From a checkpoint of a small image embedding model.
Model: 5.3M parameters, 32-pixel images, arch resnet_bottleneck, activation relu, depths [4, 7, 4], widths [192, 384, 768].
Training: 11300 steps, batches of 128, held-out accuracy 78%.
Rows from block 9 of a small image embedding model, named by matrix and row number. Rows with one number belong to one channel. Each number is 128 + 24 x the weight over its row's rms, rounded and kept within 0 to 255. All counts start at 0. Numbers have three digits each. After the name is the row's rms in percent of the matrix's.
After each channel's rows are labels from the 100 images, of 14976, where the channel reaches its highest value: "strongest on" is what is common among them; "colour at peak" is the nearest of a few named colours to the mean colour under the peak. Only what is clearly more common there than usual is listed. The data: photos of arthropod specimens (BIOSCAN-5M). In brackets: how many of the 100, against the usual share in percent.
# convs1: 3x3 conv (model.blocks.9.convs.1.weight, 96x96x3x3, each kernel summed), inputs 0-95
# convs2: expand pointwise conv (model.blocks.9.convs.2.weight, 384x96x1x1, transposed), outputs 0-63

convs1.46 118:100133132153138121116097130136105115104140159167091167155137093110106105138084110095102118084090133099102136085108181131120108152137124138118142127125089107121140106142132133129137151122103149150159088141131131123084129113120102113081147095104119112099130142175101100192113099103111141138
convs2.46 100:112130129129145106122079104136093128142198138092153127117140130125117130102128135097106172142145142130145155135118147129133129133147112148110113111112138187144149123125139121085147178084117155
strongest on: order Lepidoptera (34 vs 7.3); family Limoniidae (26 vs 1.3)
colour at peak: grey (67 vs 8.9)

convs1.30 099:142133153118078131150078098098150081140145105071152136112087145145152132116129104134125144134139094145159150141133158134112109136105124096127075122066149158140075113117108125126126098158148123115114142137090144147126073143140117114129112158114127151139150082085113153127143142148146124118
convs2.30 097:138108130132120119131157140192170132162102125141136156145123157152185119139150170113126134149119154111110098153111111113148123105156092136141115107115149126149162129149150158120064129171197141
strongest on: order Diptera (93 vs 30.6); family Muscidae (33 vs 1.2)
colour at peak: grey (53 vs 8.9)

convs1.19 109:117146139143117137099142152125151165142091067174116144126145147149150110111136133134122147118157150142138149142104201149145144146120128146130126133155113102139180141087099144118144088157118140066125146153122140148135128153130140150138115137123111149139162177188139140167139110101115088112
convs2.19 106:105105168128148105089116138126104132138142136117110104115147125144088121137122122121108142098112115128131127118100120080131112119111139122114116090111114124152106122136111113074147131136133124
strongest on: order Coleoptera (47 vs 16.8); family Staphylinidae (25 vs 1.2)
colour at peak: grey (43 vs 8.9); brown (25 vs 2.6)

convs1.40 084:155160109110097161094144118132152149166099098148169122122137153156143102134138116131152167129168137170147121151097143111101141148153108135114136132134152123113134108088086157132155105134139131105106181115121149127130127180159131139150091178095102148139141139143102176141169149113114088136
convs2.40 106:103145132165137132103153142116116143139132096093104112093126100150089088170097109159105118074146112098129142104137086120130155123112155134137127116043125129129097056143131116131144095121117116
strongest on: order Diptera (83 vs 30.6); family Muscidae (31 vs 1.2)
colour at peak: grey (51 vs 8.9)

convs1.89 111:103135130153139125115104127133102122107137161172092162156143091115103104131082108093101120093092138099104132083114179124114114148140122143121147130133091105120143105141131136127139155115106149152160088133133133118085134115121108118085146096106117109091125146179105103198115102104108139138
convs2.89 099:115128131129143103122078106134086129140198138090157128114137129124117129104128133100110180141149150130141156126114150125135123133141110146106116110109139195139145121126141121085148181082116157
strongest on: family Limoniidae (27 vs 1.3); order Lepidoptera (26 vs 7.3)
colour at peak: grey (65 vs 8.9)

convs1.3 125:127165131130115129117109129101110142139128106167125154122132097126107134087080127091111154109150138158135138094114200153128129175120115133104123130131118112148142121096099159119167100137145161099119143149109154140088119163147128135126112145090083116124139143180096152182150119081129102118
convs2.3 102:087096175117151109086077126144103146142164141102116116113145118137095123122132122125099145115127128120145137138099129085154096126135127149114120098105138123141118123129108115100135139110116123
strongest on: family Limoniidae (26 vs 1.3)
colour at peak: grey (42 vs 8.9)

convs1.91 127:092117129152135113112107144142111106102124160159087167157131104120113103146105126113101106094081125081106134101106152117131099140146121133128146117127089108104155122146143121120121163111094137154165084129137129121105129097107095099083157080122136120097114154165115088181100096112117155132
convs2.91 095:139132129122143115154094091125094133147171140095164134141138138135126133106125137087110168135131152140136141123129157152121125149142114129102100116117142211134152125127165132091138175101114162
strongest on: order Lepidoptera (48 vs 7.3)
colour at peak: grey (65 vs 8.9); brown (29 vs 2.6)

convs1.55 092:121131149098107138102091152108134068106122134096109126090090143136145144120147142150109135101125071123134141149087107144149059125128085092116107084083109110132128078127104127127127106130136126150099120149109119134146107115116069069086139115140141136133127122106109116118113112129151126120
convs2.55 112:157121115161124100142136121139131093190123120139139130126102132186156135129135131131080132109147143102101097129112127120143148098111074136112103117125160126201119136180155207113102121140146125
strongest on: order Diptera (98 vs 30.6); family Muscidae (31 vs 1.2)
colour at peak: grey (49 vs 8.9)

convs1.71 115:151130096102121119163134184144097107153188152133140191100101105134105109154148158141121126150119096132141088124135126097160102163163123101155118117115153140102170142132133136142140126085149142158115123096109150094152116144151119109144145132148155095098091161142151133134151154143097146141
convs2.71 104:150122152157143126132096109078166157151154164139128141164146137153106179119133174147073132136113118151140122150116178139133155131154148139170113134164159116162122163121138128145123148146153112
strongest on: order Coleoptera (53 vs 16.8); family Staphylinidae (31 vs 1.2)
colour at peak: grey (52 vs 8.9)

convs1.76 129:130174132122113147124112129113107144151120102154126144120125096123101153094081129088118164124157135160136140092128185162132133171121117129129123132135121112168137132090113167106172094140149168100113147153109147147095122171149134139151111150107089111145143135159107158168162123089145103098
convs2.76 112:086100167119143103093096111130098147139149135117105141105144119125102119108127114134107136112148130124160143136091148084147093113122118173121137110114149092135117125128111118106118127116123103
strongest on: class Collembola (26 vs 1.9)
colour at peak: grey (25 vs 8.9)