From a checkpoint of a small image embedding model.
Model: 5.3M parameters, 32-pixel images, arch resnet_bottleneck, norm batchnorm, activation relu, depths [4, 7, 4].
Training: 11300 steps, batches of 128, held-out accuracy 78%.
Data: trained on photos of arthropod specimens (BIOSCAN-5M), 7.4 epochs.
Rows from block 10 of a small image embedding model, named by matrix and row number. Rows with one number belong to one channel. Each number is 128 + 24 x the weight over its row's rms, rounded and kept within 0 to 255. All counts start at 0.
After each channel's rows are labels from the 100 images, of 14976, where the channel reaches its highest value: "top examples" is what is common among them; "peak at" is the part of the image that holds the peak. Only what is clearly more common there than usual is listed. The data: photos of arthropod specimens (BIOSCAN-5M). In brackets: how many of the 100, against the usual share in percent.
# convs1: 3x3 conv (model.blocks.10.convs.1.weight, 96x96x3x3, each kernel summed), inputs 0-95
# convs2: expand pointwise conv (model.blocks.10.convs.2.weight, 384x96x1x1, transposed), outputs 0-127

convs1.56 [157 161 156 144 104 165 146 127 165 158 168 135 141 117 105  91 100 150  81  98 137 153 145 113 141 158 107 138 156 161  90  86 135 133 145 136 113 113 125 125 152 154 103 151 102 159 137 127 149 139 112 164 141 150 118 124 104 136 131 113  97 114 151 127  92 122 136 157 151 104 136 156 163  77 149 118 166 155 126  95 133  79 153 154  88 154 153 159 110 121 145 130 151 106 126 121]
convs2.56 [ 98 122 130 132 172 142 129 100  99 110 111 104 132 125  89 115 106 138 110 132 127 107 128  76 108 113 116 130 145 114  86 149 140 142 137 131 134 167 120 125 131 132 152 123 126 172 115 134 192 119 140 125 140 122 141 109 191 126 102 127 147  74 116 128  96 112 114 130 117 107 103 108 142 130  58 109 122 137 110 114 169 155 111 111 118 141 115 147  95 125 221 145 122 109 114 146 116 156 123 130 111 184  86 129 112 135 138 120 133 134 117  83 161  95  96 111 126 133 101 116 133 131 131 128 137 139 110 152]
top examples: order Diptera (99 vs 30.6)
peak at: middle right (29 vs 9.4)

convs1.5 [138 106 134 110 137 128 109 100 141  63 134 139 158 164 116 121 104 140  95 105  95 141 146 139 151 102 104 159 142 160 126 111 148 154  96 138 138 126 105 143 139 160  99 107 129 120 152 143 145 108 100  65 122 167 104 140  94 156 167 115 129 164 121  86 120 103 147 162 143 126  95 157 152 114 113 155 113 128 149 114 104 120 153 110 117  76  69 145 148 144 124 144 128 136 136 104]
convs2.5 [185 147 149 171 129 101 137 120 119 134 159  93 156  96 114 158 124 169 159 113 120 133 138 157 113 131 149 119 134 140 128  93 141 122 128 130 121 166 155 176 101 169 137 122 148 101 109 120 124 170 100 106 172 142 137 181 145 105  93 133 160 142 156 128 155 155 134 131 136 157 104 112 139  86 158 142 140 159 161  95 112 166 161 113 161 119 141 115 136 168 141 165 152 172 145 144 147 110 172  79 134 120 161 137 154 147 113 151 152 152 143 185 133 129 130 127 131 128 115 153 104 121 138 144 119 168 114  88]
top examples: order Coleoptera (93 vs 16.8)
peak at: bottom centre (42 vs 9.4); bottom right (36 vs 14.1)

convs1.73 [158 164 158 141 101 158 142 127 158 162 179 137 144 108 100  95 104 139  84  98 136 150 150 116 144 158 102 140 159 152  92  85 138 137 150 138 114 112 126 127 155 146 104 152  98 163 136 128 152 142 112 166 134 151 117 126 106 139 125 110  99 105 156 124  89 122 138 151 143 101 135 152 155  78 148 112 169 145 126  95 131  82 144 157  87 157 156 160 112 124 138 132 144 100 128 119]
convs2.73 [102 120 126 126 163 151 120  96 100 104 119 104 128 118  91 108 104 134 112 124 123 101 126  71 107 107 115 124 155 123  89 156 130 135 141 129 138 172 113 129 126 130 151 122 122 177 123 130 191 113 138 122 129 128 135 103 184 127 100 130 133  57 109 128  92 111 115 124 126 101 101 112 141 130  44 107 124 135 121 115 168 150 104 112 117 139 104 145 105 121 221 138 124 111 113 138 126 148 125 134 110 183  86 122 108 132 130 109 132 129 121  85 161  95  96 111 130 132  97 108 125 132 125 134 139 137 101 144]
top examples: order Diptera (100 vs 30.6)
peak at: middle right (29 vs 9.4)

convs1.8 [160 109 160 148 110 155 146 107 154 127 102 133 147 161 128  87  95 178 117  85 146 149 116 108 127 127 135 141 156 168 131  96 124 121  88 157 113 129 125 121 153 185  94 115 125 124 139 130 145 130  98 132 159 160  99 119  92 130 160 109 134 156  97 117 114 108 125 181 160 113 140 151 161 125 110 148 111 172 132  89  99 128 175 129 135 117 129 164 116 113 161 127 159 137 122 101]
convs2.8 [129 132 137 120 196 126 136 116  95 129 131 118 154 136 121 148 129 155 140 155 129 123 125 129 119 140 142 126 111  81  81 117 156 151  99 139 111 133 140 123 133 122 142 121 139 138  91 137 123 153 135 142 156 132 167 147 165 121 112 139 168 125 128 137 140 141  74 146 100 137 115  93 143 122 121 127 116 161  98 120 151 197 123 104 106 148 138 149  84 122 140 186 125 112 123 166 111 116  89  81 158 159 129 130 135 117 132 136 152 158  83 102 134 128 133 116 120 159 128 113 143 130 146 128 119 156 116 161]
top examples: order Diptera (99 vs 30.6)
peak at: centre (32 vs 6.2)

convs1.49 [ 90 114 112 138 138 116 147 124 118 148 114  78 119 129 142 105 139 113 155 142 141 121 155 137 171 127 133 109 124 119 126 123 181 174 144  98 135 128 114 114  82 112 136 117 138 110  60  92  91 147 140 143 102 125 128  91 145 157 112 137 123 141 110 135 140 138 184 123 113 143 145 117 117 156 105 112 111 113  82 142 129 147 109 100 148 143 149  97 163 182 104 176 104 160  89 126]
convs2.49 [129 138 123 117 124 127 150 140 133 144  56 148 116 152 121 135 148 134 120  94 176 139 125 126 208 135 116 125 108 150 148 117 123 138 141 168 109 130 105  98 140 117 129 103 129 111 119 154 118 130  68 145 125 106 106 122 120 147 123 136 137 145 136 150 126 104 146 154 120 126 164 122 113 126 144 131 125 106 122 139 125 106 164 163 121  84 134 148 121 123 132 129 154 122 129 100 104 125 143 117 108 123 150 109 116 122 136 138 144 122 121 125 105 127 138 149  97  84 108 151 129 103 153  79 103 140 114 101]
top examples: order Hymenoptera (96 vs 20.5); family Ichneumonidae (32 vs 1.3)
peak at: centre (37 vs 6.2)

convs1.78 [126 154 129 123 113 148 125 141 142 182 205 124 137  95  90 104 110 126 104 112 129 116 180 124 152 171 102 131 133 125 106  92 140 135 183 131 119 106 138 137 130 111 125 143 102 173 129 122 123 146 130 187 125 129 134 125 126 154 114 117 106  95 173 127  98 127 140 112 130 110 134 115 125  95 159 108 162 134 124  94 152  98 129 161 100 183 172 125 119 125 127 149 140  94 126 132]
convs2.78 [ 93 143  98 125 137 157  99  95 116 105 114 111 120  91 111  77 112 142 100 116 109 105 113  65 125 110 114 142 159 141 110 155  96 116 159 139 144 149  83 120 124 159 134 122 125 165 147 133 180  87 122 105 127 117 109  76 146 119 110 100 117  75 110 114  84  99 138 129 136  91 104 133 132 122  68  76 121 111 121 102 143 124 106 120 124 126  86 144 118 108 151 116 121  97 102 112 123 159 133 147 104 146  98 100  86 141 124  73 138 125 130  94 149 112  95 123 126 109  92 112 113 127  89 117 153 147  78 121]
top examples: order Hemiptera (32 vs 11.3)
peak at: centre (38 vs 6.2)

convs1.35 [109 146 118 130 138 135 135 124 132 186 187 115 128 109 104 133 121 105 131 119 140 106 178 117 140 171 129 119 121 108 121 120 125 117 208 134 112 119 147 131 116  94 129 147 124 175 128 114 110 129 130 184  97 113 125 118 145 141 124 130 122 122 181 145 121 135 126  94 117 125 143 102 108 123 183  94 152 109 126 120 146 117 112 168 115 189 177 105 112 111 102 160 115 106 119 119]
convs2.35 [ 91 151  98 115 136 167  88 110 126 109  97 120 112 102 140  64 111 143 100 123 121 103 110  89 126 104 117 131 164 141 142 143  71  94 175 132 150 138  67 118 124 153 127 133 115 148 171 125 147  79 120 101 121 119  83  75 125 118 127  89 117 106 113 115  93 114 147 124 149  86 110 149 113 125 108  90 134  91 132  98 133 116 118 128 133 129  92 134 127 117 137  93 132 100  92  86 121 136 139 160 111 136 110 106  86 136 125  85 122 119 126 107 146 108 117 126 123  97 106 123 115 127  90 109 155 139  99 116]
top examples: order Hemiptera (76 vs 11.3); family Cicadellidae (32 vs 1.1)
peak at: centre (52 vs 6.2)

convs1.50 [159 135 158 100 140 122  82 137 119  84  77 154 129 153 150 172 142 139 139 146 106 122  86 146 114  97 147 135 150 121 155 157 121 123 134 112 144 148 133 134 160 139 137 127 157 152 191 158 163 127 139  84 149 133 143 140 130 105 162 152 149 144 159 143 156 150 121 120 122 140 103 127 120 145 148 170 129 139 174 152 128 158 137 157 149  88  75 157 134 132 142  85 135 147 144 145]
convs2.50 [146 165 147 136 104 118  95  68 104 151 130 143 181  86 199 127 147 168 161 114  83 160 107 154 112 165 178 137 116 114 138  91 105 141 103 132 155 128 143 136 145 162  94 163 129  99 156  92 112 143 127 113 143 187 142 139 124  89 157 108 157 105 164 117 155 160 117 160 162 145 113 173  70  72 130 105  89 116 111 117 112 142 122 135 105 125 121 112 158 112 123 147  80 131 124 117 173 102 113 116 152 120 143 118 123 112 153 130 119 163 124 145 126 143 176 130 116 157 160 164 110 119 110 154 104 141 121 105]
top examples: order Coleoptera (57 vs 16.8)
peak at: centre (41 vs 6.2); middle right (41 vs 9.4)

convs1.60 [143 165 155 128 136 136 109 124 117 153 190 130 127 123 107 166 110 116 129 129 128 105 126 117 106 151 131 123 149  94 126 131 108 112 189 135 114 117 140 131 136  87 124 156 134 193 173 138 142 124 124 150 109 109 126 121 133 109 121 142 132 134 206 157 135 157 106  75 128 128 128  93 102 117 187 105 165 114 158 128 130 122 122 189 114 157 145 138 114 105 113 132 124 109 127 119]
convs2.60 [ 97 135 111 110 126 166 105  97 122  94 115 118 127 110 154  73 108 131 117 137 114 100 120 103  92  95 132 118 157 132 149 142  77 107 149  94 212 141 127 143 119 146 130 170  94 144 196 116 152 107 135 106 117 147 104  91 127 128 131 100 114  96 112 115 104 154 127 124 155  87 106 173 114 116  99  94 117 114 139  95 131 113 110 118 129 122  89 134 154 122 139  98 107 101  95  96 150 140 133 163 120 140  83 117  87 143 130  99  83 126 123 121 155  84 144 116 130 128 131 112 112 133  97 148 154 101 129 134]
top examples: order Hemiptera (64 vs 11.3); family Cicadellidae (29 vs 1.1)
peak at: centre (44 vs 6.2)

convs1.4 [179 121 184 176 120 108 176  89 113 103 116 146 152 131 133 114 105 127 130  98 164 151 132 123 130 109 115 151 177 138 129 108 132 132  87 127 123 132 111 129 165 140 103 140 108 121 125 147 171 125  97  91 104 176  87 134  85 124 123  92 139 134 109  94 108  94 133 171 128 114 152 142 135 132 105 117 122 124 127 113  89 132 137 120 133 106 109 192 129 132 116 139 112 134 136  84]
convs2.4 [138 147 144 103 135 142 142 131 116 122 134 119 146 116 123 168 125 150 152 118 110 112 142 117 138 134 145  88 119  97 105 100 156  91  80 120 110 130 140 132  95 116 131 127 107 127  98 107 121 155 136 169 117 145 170 138 142 116 109 174 142  94 108 171 141 154  91 123 121 127 106 118 129  89 125 140 130 158 126 142 136 185  99  66 133 149 108 106 114 129 133 173 133 129 134 159 128 100  65  90 172 146 122 129 164 110  61 112 138 149  66 119 118 153 113 122 148 165 133 101  89 173 164 121 115 163 125 120]
top examples: order Diptera (99 vs 30.6); family Muscidae (28 vs 1.2); family Anthomyiidae (25 vs 0.8)
peak at: centre (25 vs 6.2)

convs1.67 [104 118 102 108 112 160 120 140 152 122 106  90 107 151  98 110 121 169 101 118  92 118 150  96 116 121 127 107 116 154  99 107 106 109 117 137  99  95 113  91 103 170 126 102 125 110  97 100 113 117 132 130 170 113 145  90 124 100 147 113  95 139 115 117 112 119 112 138 174 113  85 130 149  96 105 136 114 167  94 110 142  99 171 106  98 114 118  98 103 112 162 161 160 104  90 148]
convs2.67 [153 140 136 191 124 101 125 139 115 134 172 129 150 173 133 121 153 161 126 171  83 112  99 145 138 134 143 136 134 123 116 127 135 171 133 141 115 157 131 145  99 150 137 151 192 143 151 151 161 142 128 121 161 127 164 156 153 135 111 120 136 137 125  98 123 134 146 137  59 143 119 121 128 150 179 109 120 137 128 112 108 129 128 158 145 139 158 132 127 130 147 159 109 142 180 162 147 162 134 138 174 124 148 119 100 177 119 174 167 126 152 135 145 151 106 104 135 126 126 118 146 126 123 143 148 141 131 142]
top examples: order Diptera (87 vs 30.6)
peak at: middle left (26 vs 9.4)

convs1.11 [161 160 159 143 101 153 142 122 152 158 184 139 149 110 103  91 103 135  79  96 137 147 147 115 141 151 106 143 162 147  88  86 135 133 146 143 112 112 122 128 157 142 102 148 100 161 137 127 154 143 109 161 129 156 113 126 103 137 124 108  96 107 154 124  89 120 135 150 138 100 135 149 150  73 146 115 164 140 125  97 125  76 141 155  82 152 152 162 107 121 133 131 139  99 128 114]
convs2.11 [107 121 130 129 158 156 118  97 100 107 124 102 128 113  92 108 105 134 118 122 123 100 127  75 107 109 114 123 154 121  87 156 137 129 140 132 134 170 116 133 124 128 153 122 119 178 123 127 176 114 136 125 131 131 136 110 193 125 100 132 132  45 110 133  94 106 109 121 132 101 100 107 140 131  49 110 123 138 120 117 164 156 106 110 116 138 101 141 101 129 218 139 124 115 116 143 130 141 124 129 113 190  88 122 115 132 126 105 136 127 117  90 159  99  92 109 138 134  96 109 124 133 129 139 139 141  98 147]
top examples: order Diptera (100 vs 30.6); family Muscidae (28 vs 1.2)
peak at: middle right (34 vs 9.4)

convs1.23 [137 124 135  95 177 134  85 147 137 103  61 131 128 162 164 171 151 148 119 175  95 126 115 135 135 108 154 137 142 128 129 161 133 133 119 107 132 171 149 136 130 136 163 109 165 114 168 137 140 117 164 103 156 131 162 117 166 126 147 165 127 168 135 151 164 156 136 110 122 157  92 130 124 121 108 170 116 146 161 161 144 137 128 121 136  97  94 140 140 132 151 113 139 168 121 156]
convs2.23 [135 153 147 135 123 116 100  81 102 176 125 155 159  81 174 128 128 131 135 113 107 181 122 151 121 191 151 140  99  86 150  91 114 130 110 122 153 105 124 132 135 170  69 153 142  89 153 102 111 133 107 111 148 148 127 134 115  79 165  93 141 128 179 101 134 126 139 175 180 153 128 172  89 106 141  91  84 114 115 124 101 146 139 130  96 124 130 113 122 108 114 138 103 124 102 122 151 117 121 116 151 113 138 117 126 106 139 140 114 141  87 122 129 145 166 164 110 146 163 169 132 105 107 129  97 138 125 120]
top examples: order Coleoptera (62 vs 16.8)
peak at: bottom right (42 vs 14.1); bottom centre (30 vs 9.4)

convs1.77 [ 96  78  94  92 116 112 101 121 114  85 107  94 125 160 103 116 126 132 100 131  87 106 154 111 124  92 115 122 126 119 120 123 122 125 104 137 107  81  80 112 102 126 129  72 139  87 125 107 112 121 133  89 112 121 126  98 147 124 154 108 116 166 107  99 121 101 126 104 131 118  96 100 114  98  91 139  79 121 115 128 124 105 126 102 102  90  84  95 108 119 116 162 129 124  99 125]
convs2.77 [192 145 140 182 133 100 152 144 142 127 151 141 139 130 137 140 113 146 154 156 136 133 107 150 159 130 152 131 139 140 131  89 153 136 124 142  98 162 130 174 101 156 122 134 175 106 122 124  98 145 103 120 161 128 129 156 142 114 101 147 136 141 134 118 153 102 170 112 122 159 115 142 131 130 160 138 156 121 157  95  98 129 143 143 172 132 174 123 134 176 147 150 142 191 181 116 147 124 160 118 138 110 173 150 155 165 116 144 161 131 159 180 133 138 117 119 146 113 105 145 137 138 123 141 119 145 124 117]
top examples: order Coleoptera (83 vs 16.8)
peak at: middle right (48 vs 9.4); bottom right (36 vs 14.1)

convs1.14 [130 134 132 121 193 134 101 122 129 146 129 120 134 162 182 144 124 136 122 138 118 122 106 125 120 126 188 130 140 116 122 134 113 117 134 131 125 185 178 136 121 119 143 120 187 124 168 130 132 132 134 146 137 127 134 113 145 128 145 201 123 177 137 193 185 172 114  97 110 184 118 122 119 124 118 160 123 134 163 140 121 128 131 130 132 131 134 132 145 117 132 134 133 175 115 126]
convs2.14 [114 159 151 115 123 132  76  77 112 172 109 147 142  84 129 102 153 129 121  67 105 159  91 135 124 175 124 133 102 119 131  99 100 126 109 112 140 119 109 139 149 176 118 144 112 112 142 128 145 118 125 107 150 145 118 114 131 113 153  76 120 136 158 104 107 134 149 177 185 139 144 134  82 123 121  73  57  99 129 144 108 123 143 129  86 112 120 149 111 123 127 109 102  97  85 102 131 136 131 120 135 122 127  90 134 114 150 130 122 131 103 106 108 125 146 173 103 131 142 153 117  91 108 129 112 128 137 127]
top examples: order Hemiptera (47 vs 11.3)
peak at: centre (34 vs 6.2)

convs1.94 [109 118 131 154 136 116 161 125 119 149 108  93 130 125 133 105 137 113 162 137 160 126 158 152 177 128 124 124 132 118 131 118 188 178 145  97 145 130 115 132 100 114 131 126 130 112  62 102 107 155 136 146  97 138 124 106 143 166 108 133 132 140 109 127 136 134 190 130 114 140 166 120 119 166 103 108 116 114  90 136 129 154 111  98 153 145 151 113 167 185 103 174 105 162 104 121]
convs2.94 [128 136 124 112 124 125 151 140 128 146  72 147 116 147 117 132 155 129 120  92 166 145 130 128 198 137 115 124 101 147 144 122 114 133 141 165 107 125 104  96 147 117 126  97 133 106 112 152 119 130  67 144 124 108 108 123 121 156 124 141 133 142 133 147 125 105 141 146 117 126 171 119 109 121 145 131 126 106 113 143 126 100 162 160 116  75 131 150 121 117 128 130 153 120 127  96 108 124 139 119 114 121 144 115 121 116 134 130 140 120 119 123 101 129 142 153  98  86 111 148 126 105 150  81 106 140 115  98]
top examples: order Hymenoptera (96 vs 20.5); family Ichneumonidae (29 vs 1.3)
peak at: centre (36 vs 6.2)

convs1.44 [157 166 158 141 104 159 141 127 158 163 182 137 144 111 100  96 104 141  84 101 136 149 150 115 143 159 104 139 159 152  94  86 136 135 152 139 113 112 128 128 154 145 105 154 101 166 138 129 151 143 114 168 136 150 119 125 108 138 126 111 102 109 160 125  90 121 137 150 145 104 135 150 154  78 151 115 172 148 126  96 133  83 146 159  87 158 157 158 110 122 140 133 146  99 128 120]
convs2.44 [ 99 122 123 127 161 152 122  95 101 105 121 104 130 118  96 104 107 132 109 127 123 100 124  69 110 108 115 128 157 120  89 159 133 138 143 132 140 170 112 130 128 133 148 126 123 178 125 130 193 110 138 120 132 125 135 100 179 128  99 128 137  58 108 128  91 111 111 123 124  99 102 113 143 130  45 105 122 133 118 111 163 148 104 113 118 141 103 147 103 121 216 138 122 108 111 139 127 154 125 134 110 179  81 122 111 135 133 107 129 128 122  88 164  95  97 112 133 130 102 107 126 134 123 131 140 139 101 144]
top examples: order Diptera (99 vs 30.6)
peak at: middle right (28 vs 9.4)

convs1.83 [164 134 153 143 111 120 137  97 127  87  62 172 130 129 152 138 117 129 145 106 143 142 109 149 121 101 149 138 145 136 166 121 130 135  89  99 151 126  99 142 169 140 113 143 165 108 162 170 169 118 105  77 114 138 100 161  98 125 130 150 159 124 110 148 164 147 130 139 134 158 142 142 138 149 117 113 128 130 156 117 104 158 133 118 164  86  86 161 148 148 121 111 112 158 165 103]
convs2.83 [154 149 219 108 128 119 122  99  92 151 129 137 166 110 161 137 135 146 182 115 116 146 127 139 123 144 176 108 106 104 140  87 120 116  79 125 129 117 129 125 123 127  96 138 104 110 131  85 118 152 118 143 126 177 157 146 118  90 143 136 161 110 127 142 166 144 104 138 142 177 127 149 100  92 127 130 123 121 120 142 109 141 112 117 115 129 112 108 141 119 117 146 107 120 125 133 150  90  98 111 172 114 124 153 152  94 119 116 112 177 109 127  85 157 139 132 148 143 132 136  87 142 143 133  91 132 108 101]
top examples: order Coleoptera (79 vs 16.8)
peak at: centre (72 vs 6.2)

convs1.70 [134 109 115  99 124 143  95 148 159  91  61 148 149 148 120 130 153 154 121 135  99 149 117 174 153 120 119 159 117 162 139 152 151 148  97 115 175 134 140 163 141 171 145 107 131 105 148 162 147 149 140  99 162 155 149 154 139 162 167 134 133 132  99 116 131 129 152 155 144 131  96 164 161 133 106 162 110 156 156 136 147 138 154 105 139  98 102 137 145 144 159 110 154 145 155 152]
convs2.70 [163 146 165 151 128  91  92  99  79 161 115 148 184 113 130 142 132 158 141 100 117 152  67 147 120 149 128 135 124 105 120 124 111 139 126 136 127 121 122 112 133 149 119 119 132 117 118  82 107 154 108 123 186 134 139 167 118  62 138 106 175 116 168 125 146 134 136 150 123 156 127 131 117  98 129 124 114 135 107 112 120 121 152 118 108 100 135 101 114 103 121 150  82 108 146 109 112 101 126  99 126 123 161 134 131 101 118 121 130 171 112 115 123 149 118 110 127 119 119 146 128  96 128 111  92 181  95 120]
top examples: order Coleoptera (99 vs 16.8)
peak at: centre (78 vs 6.2)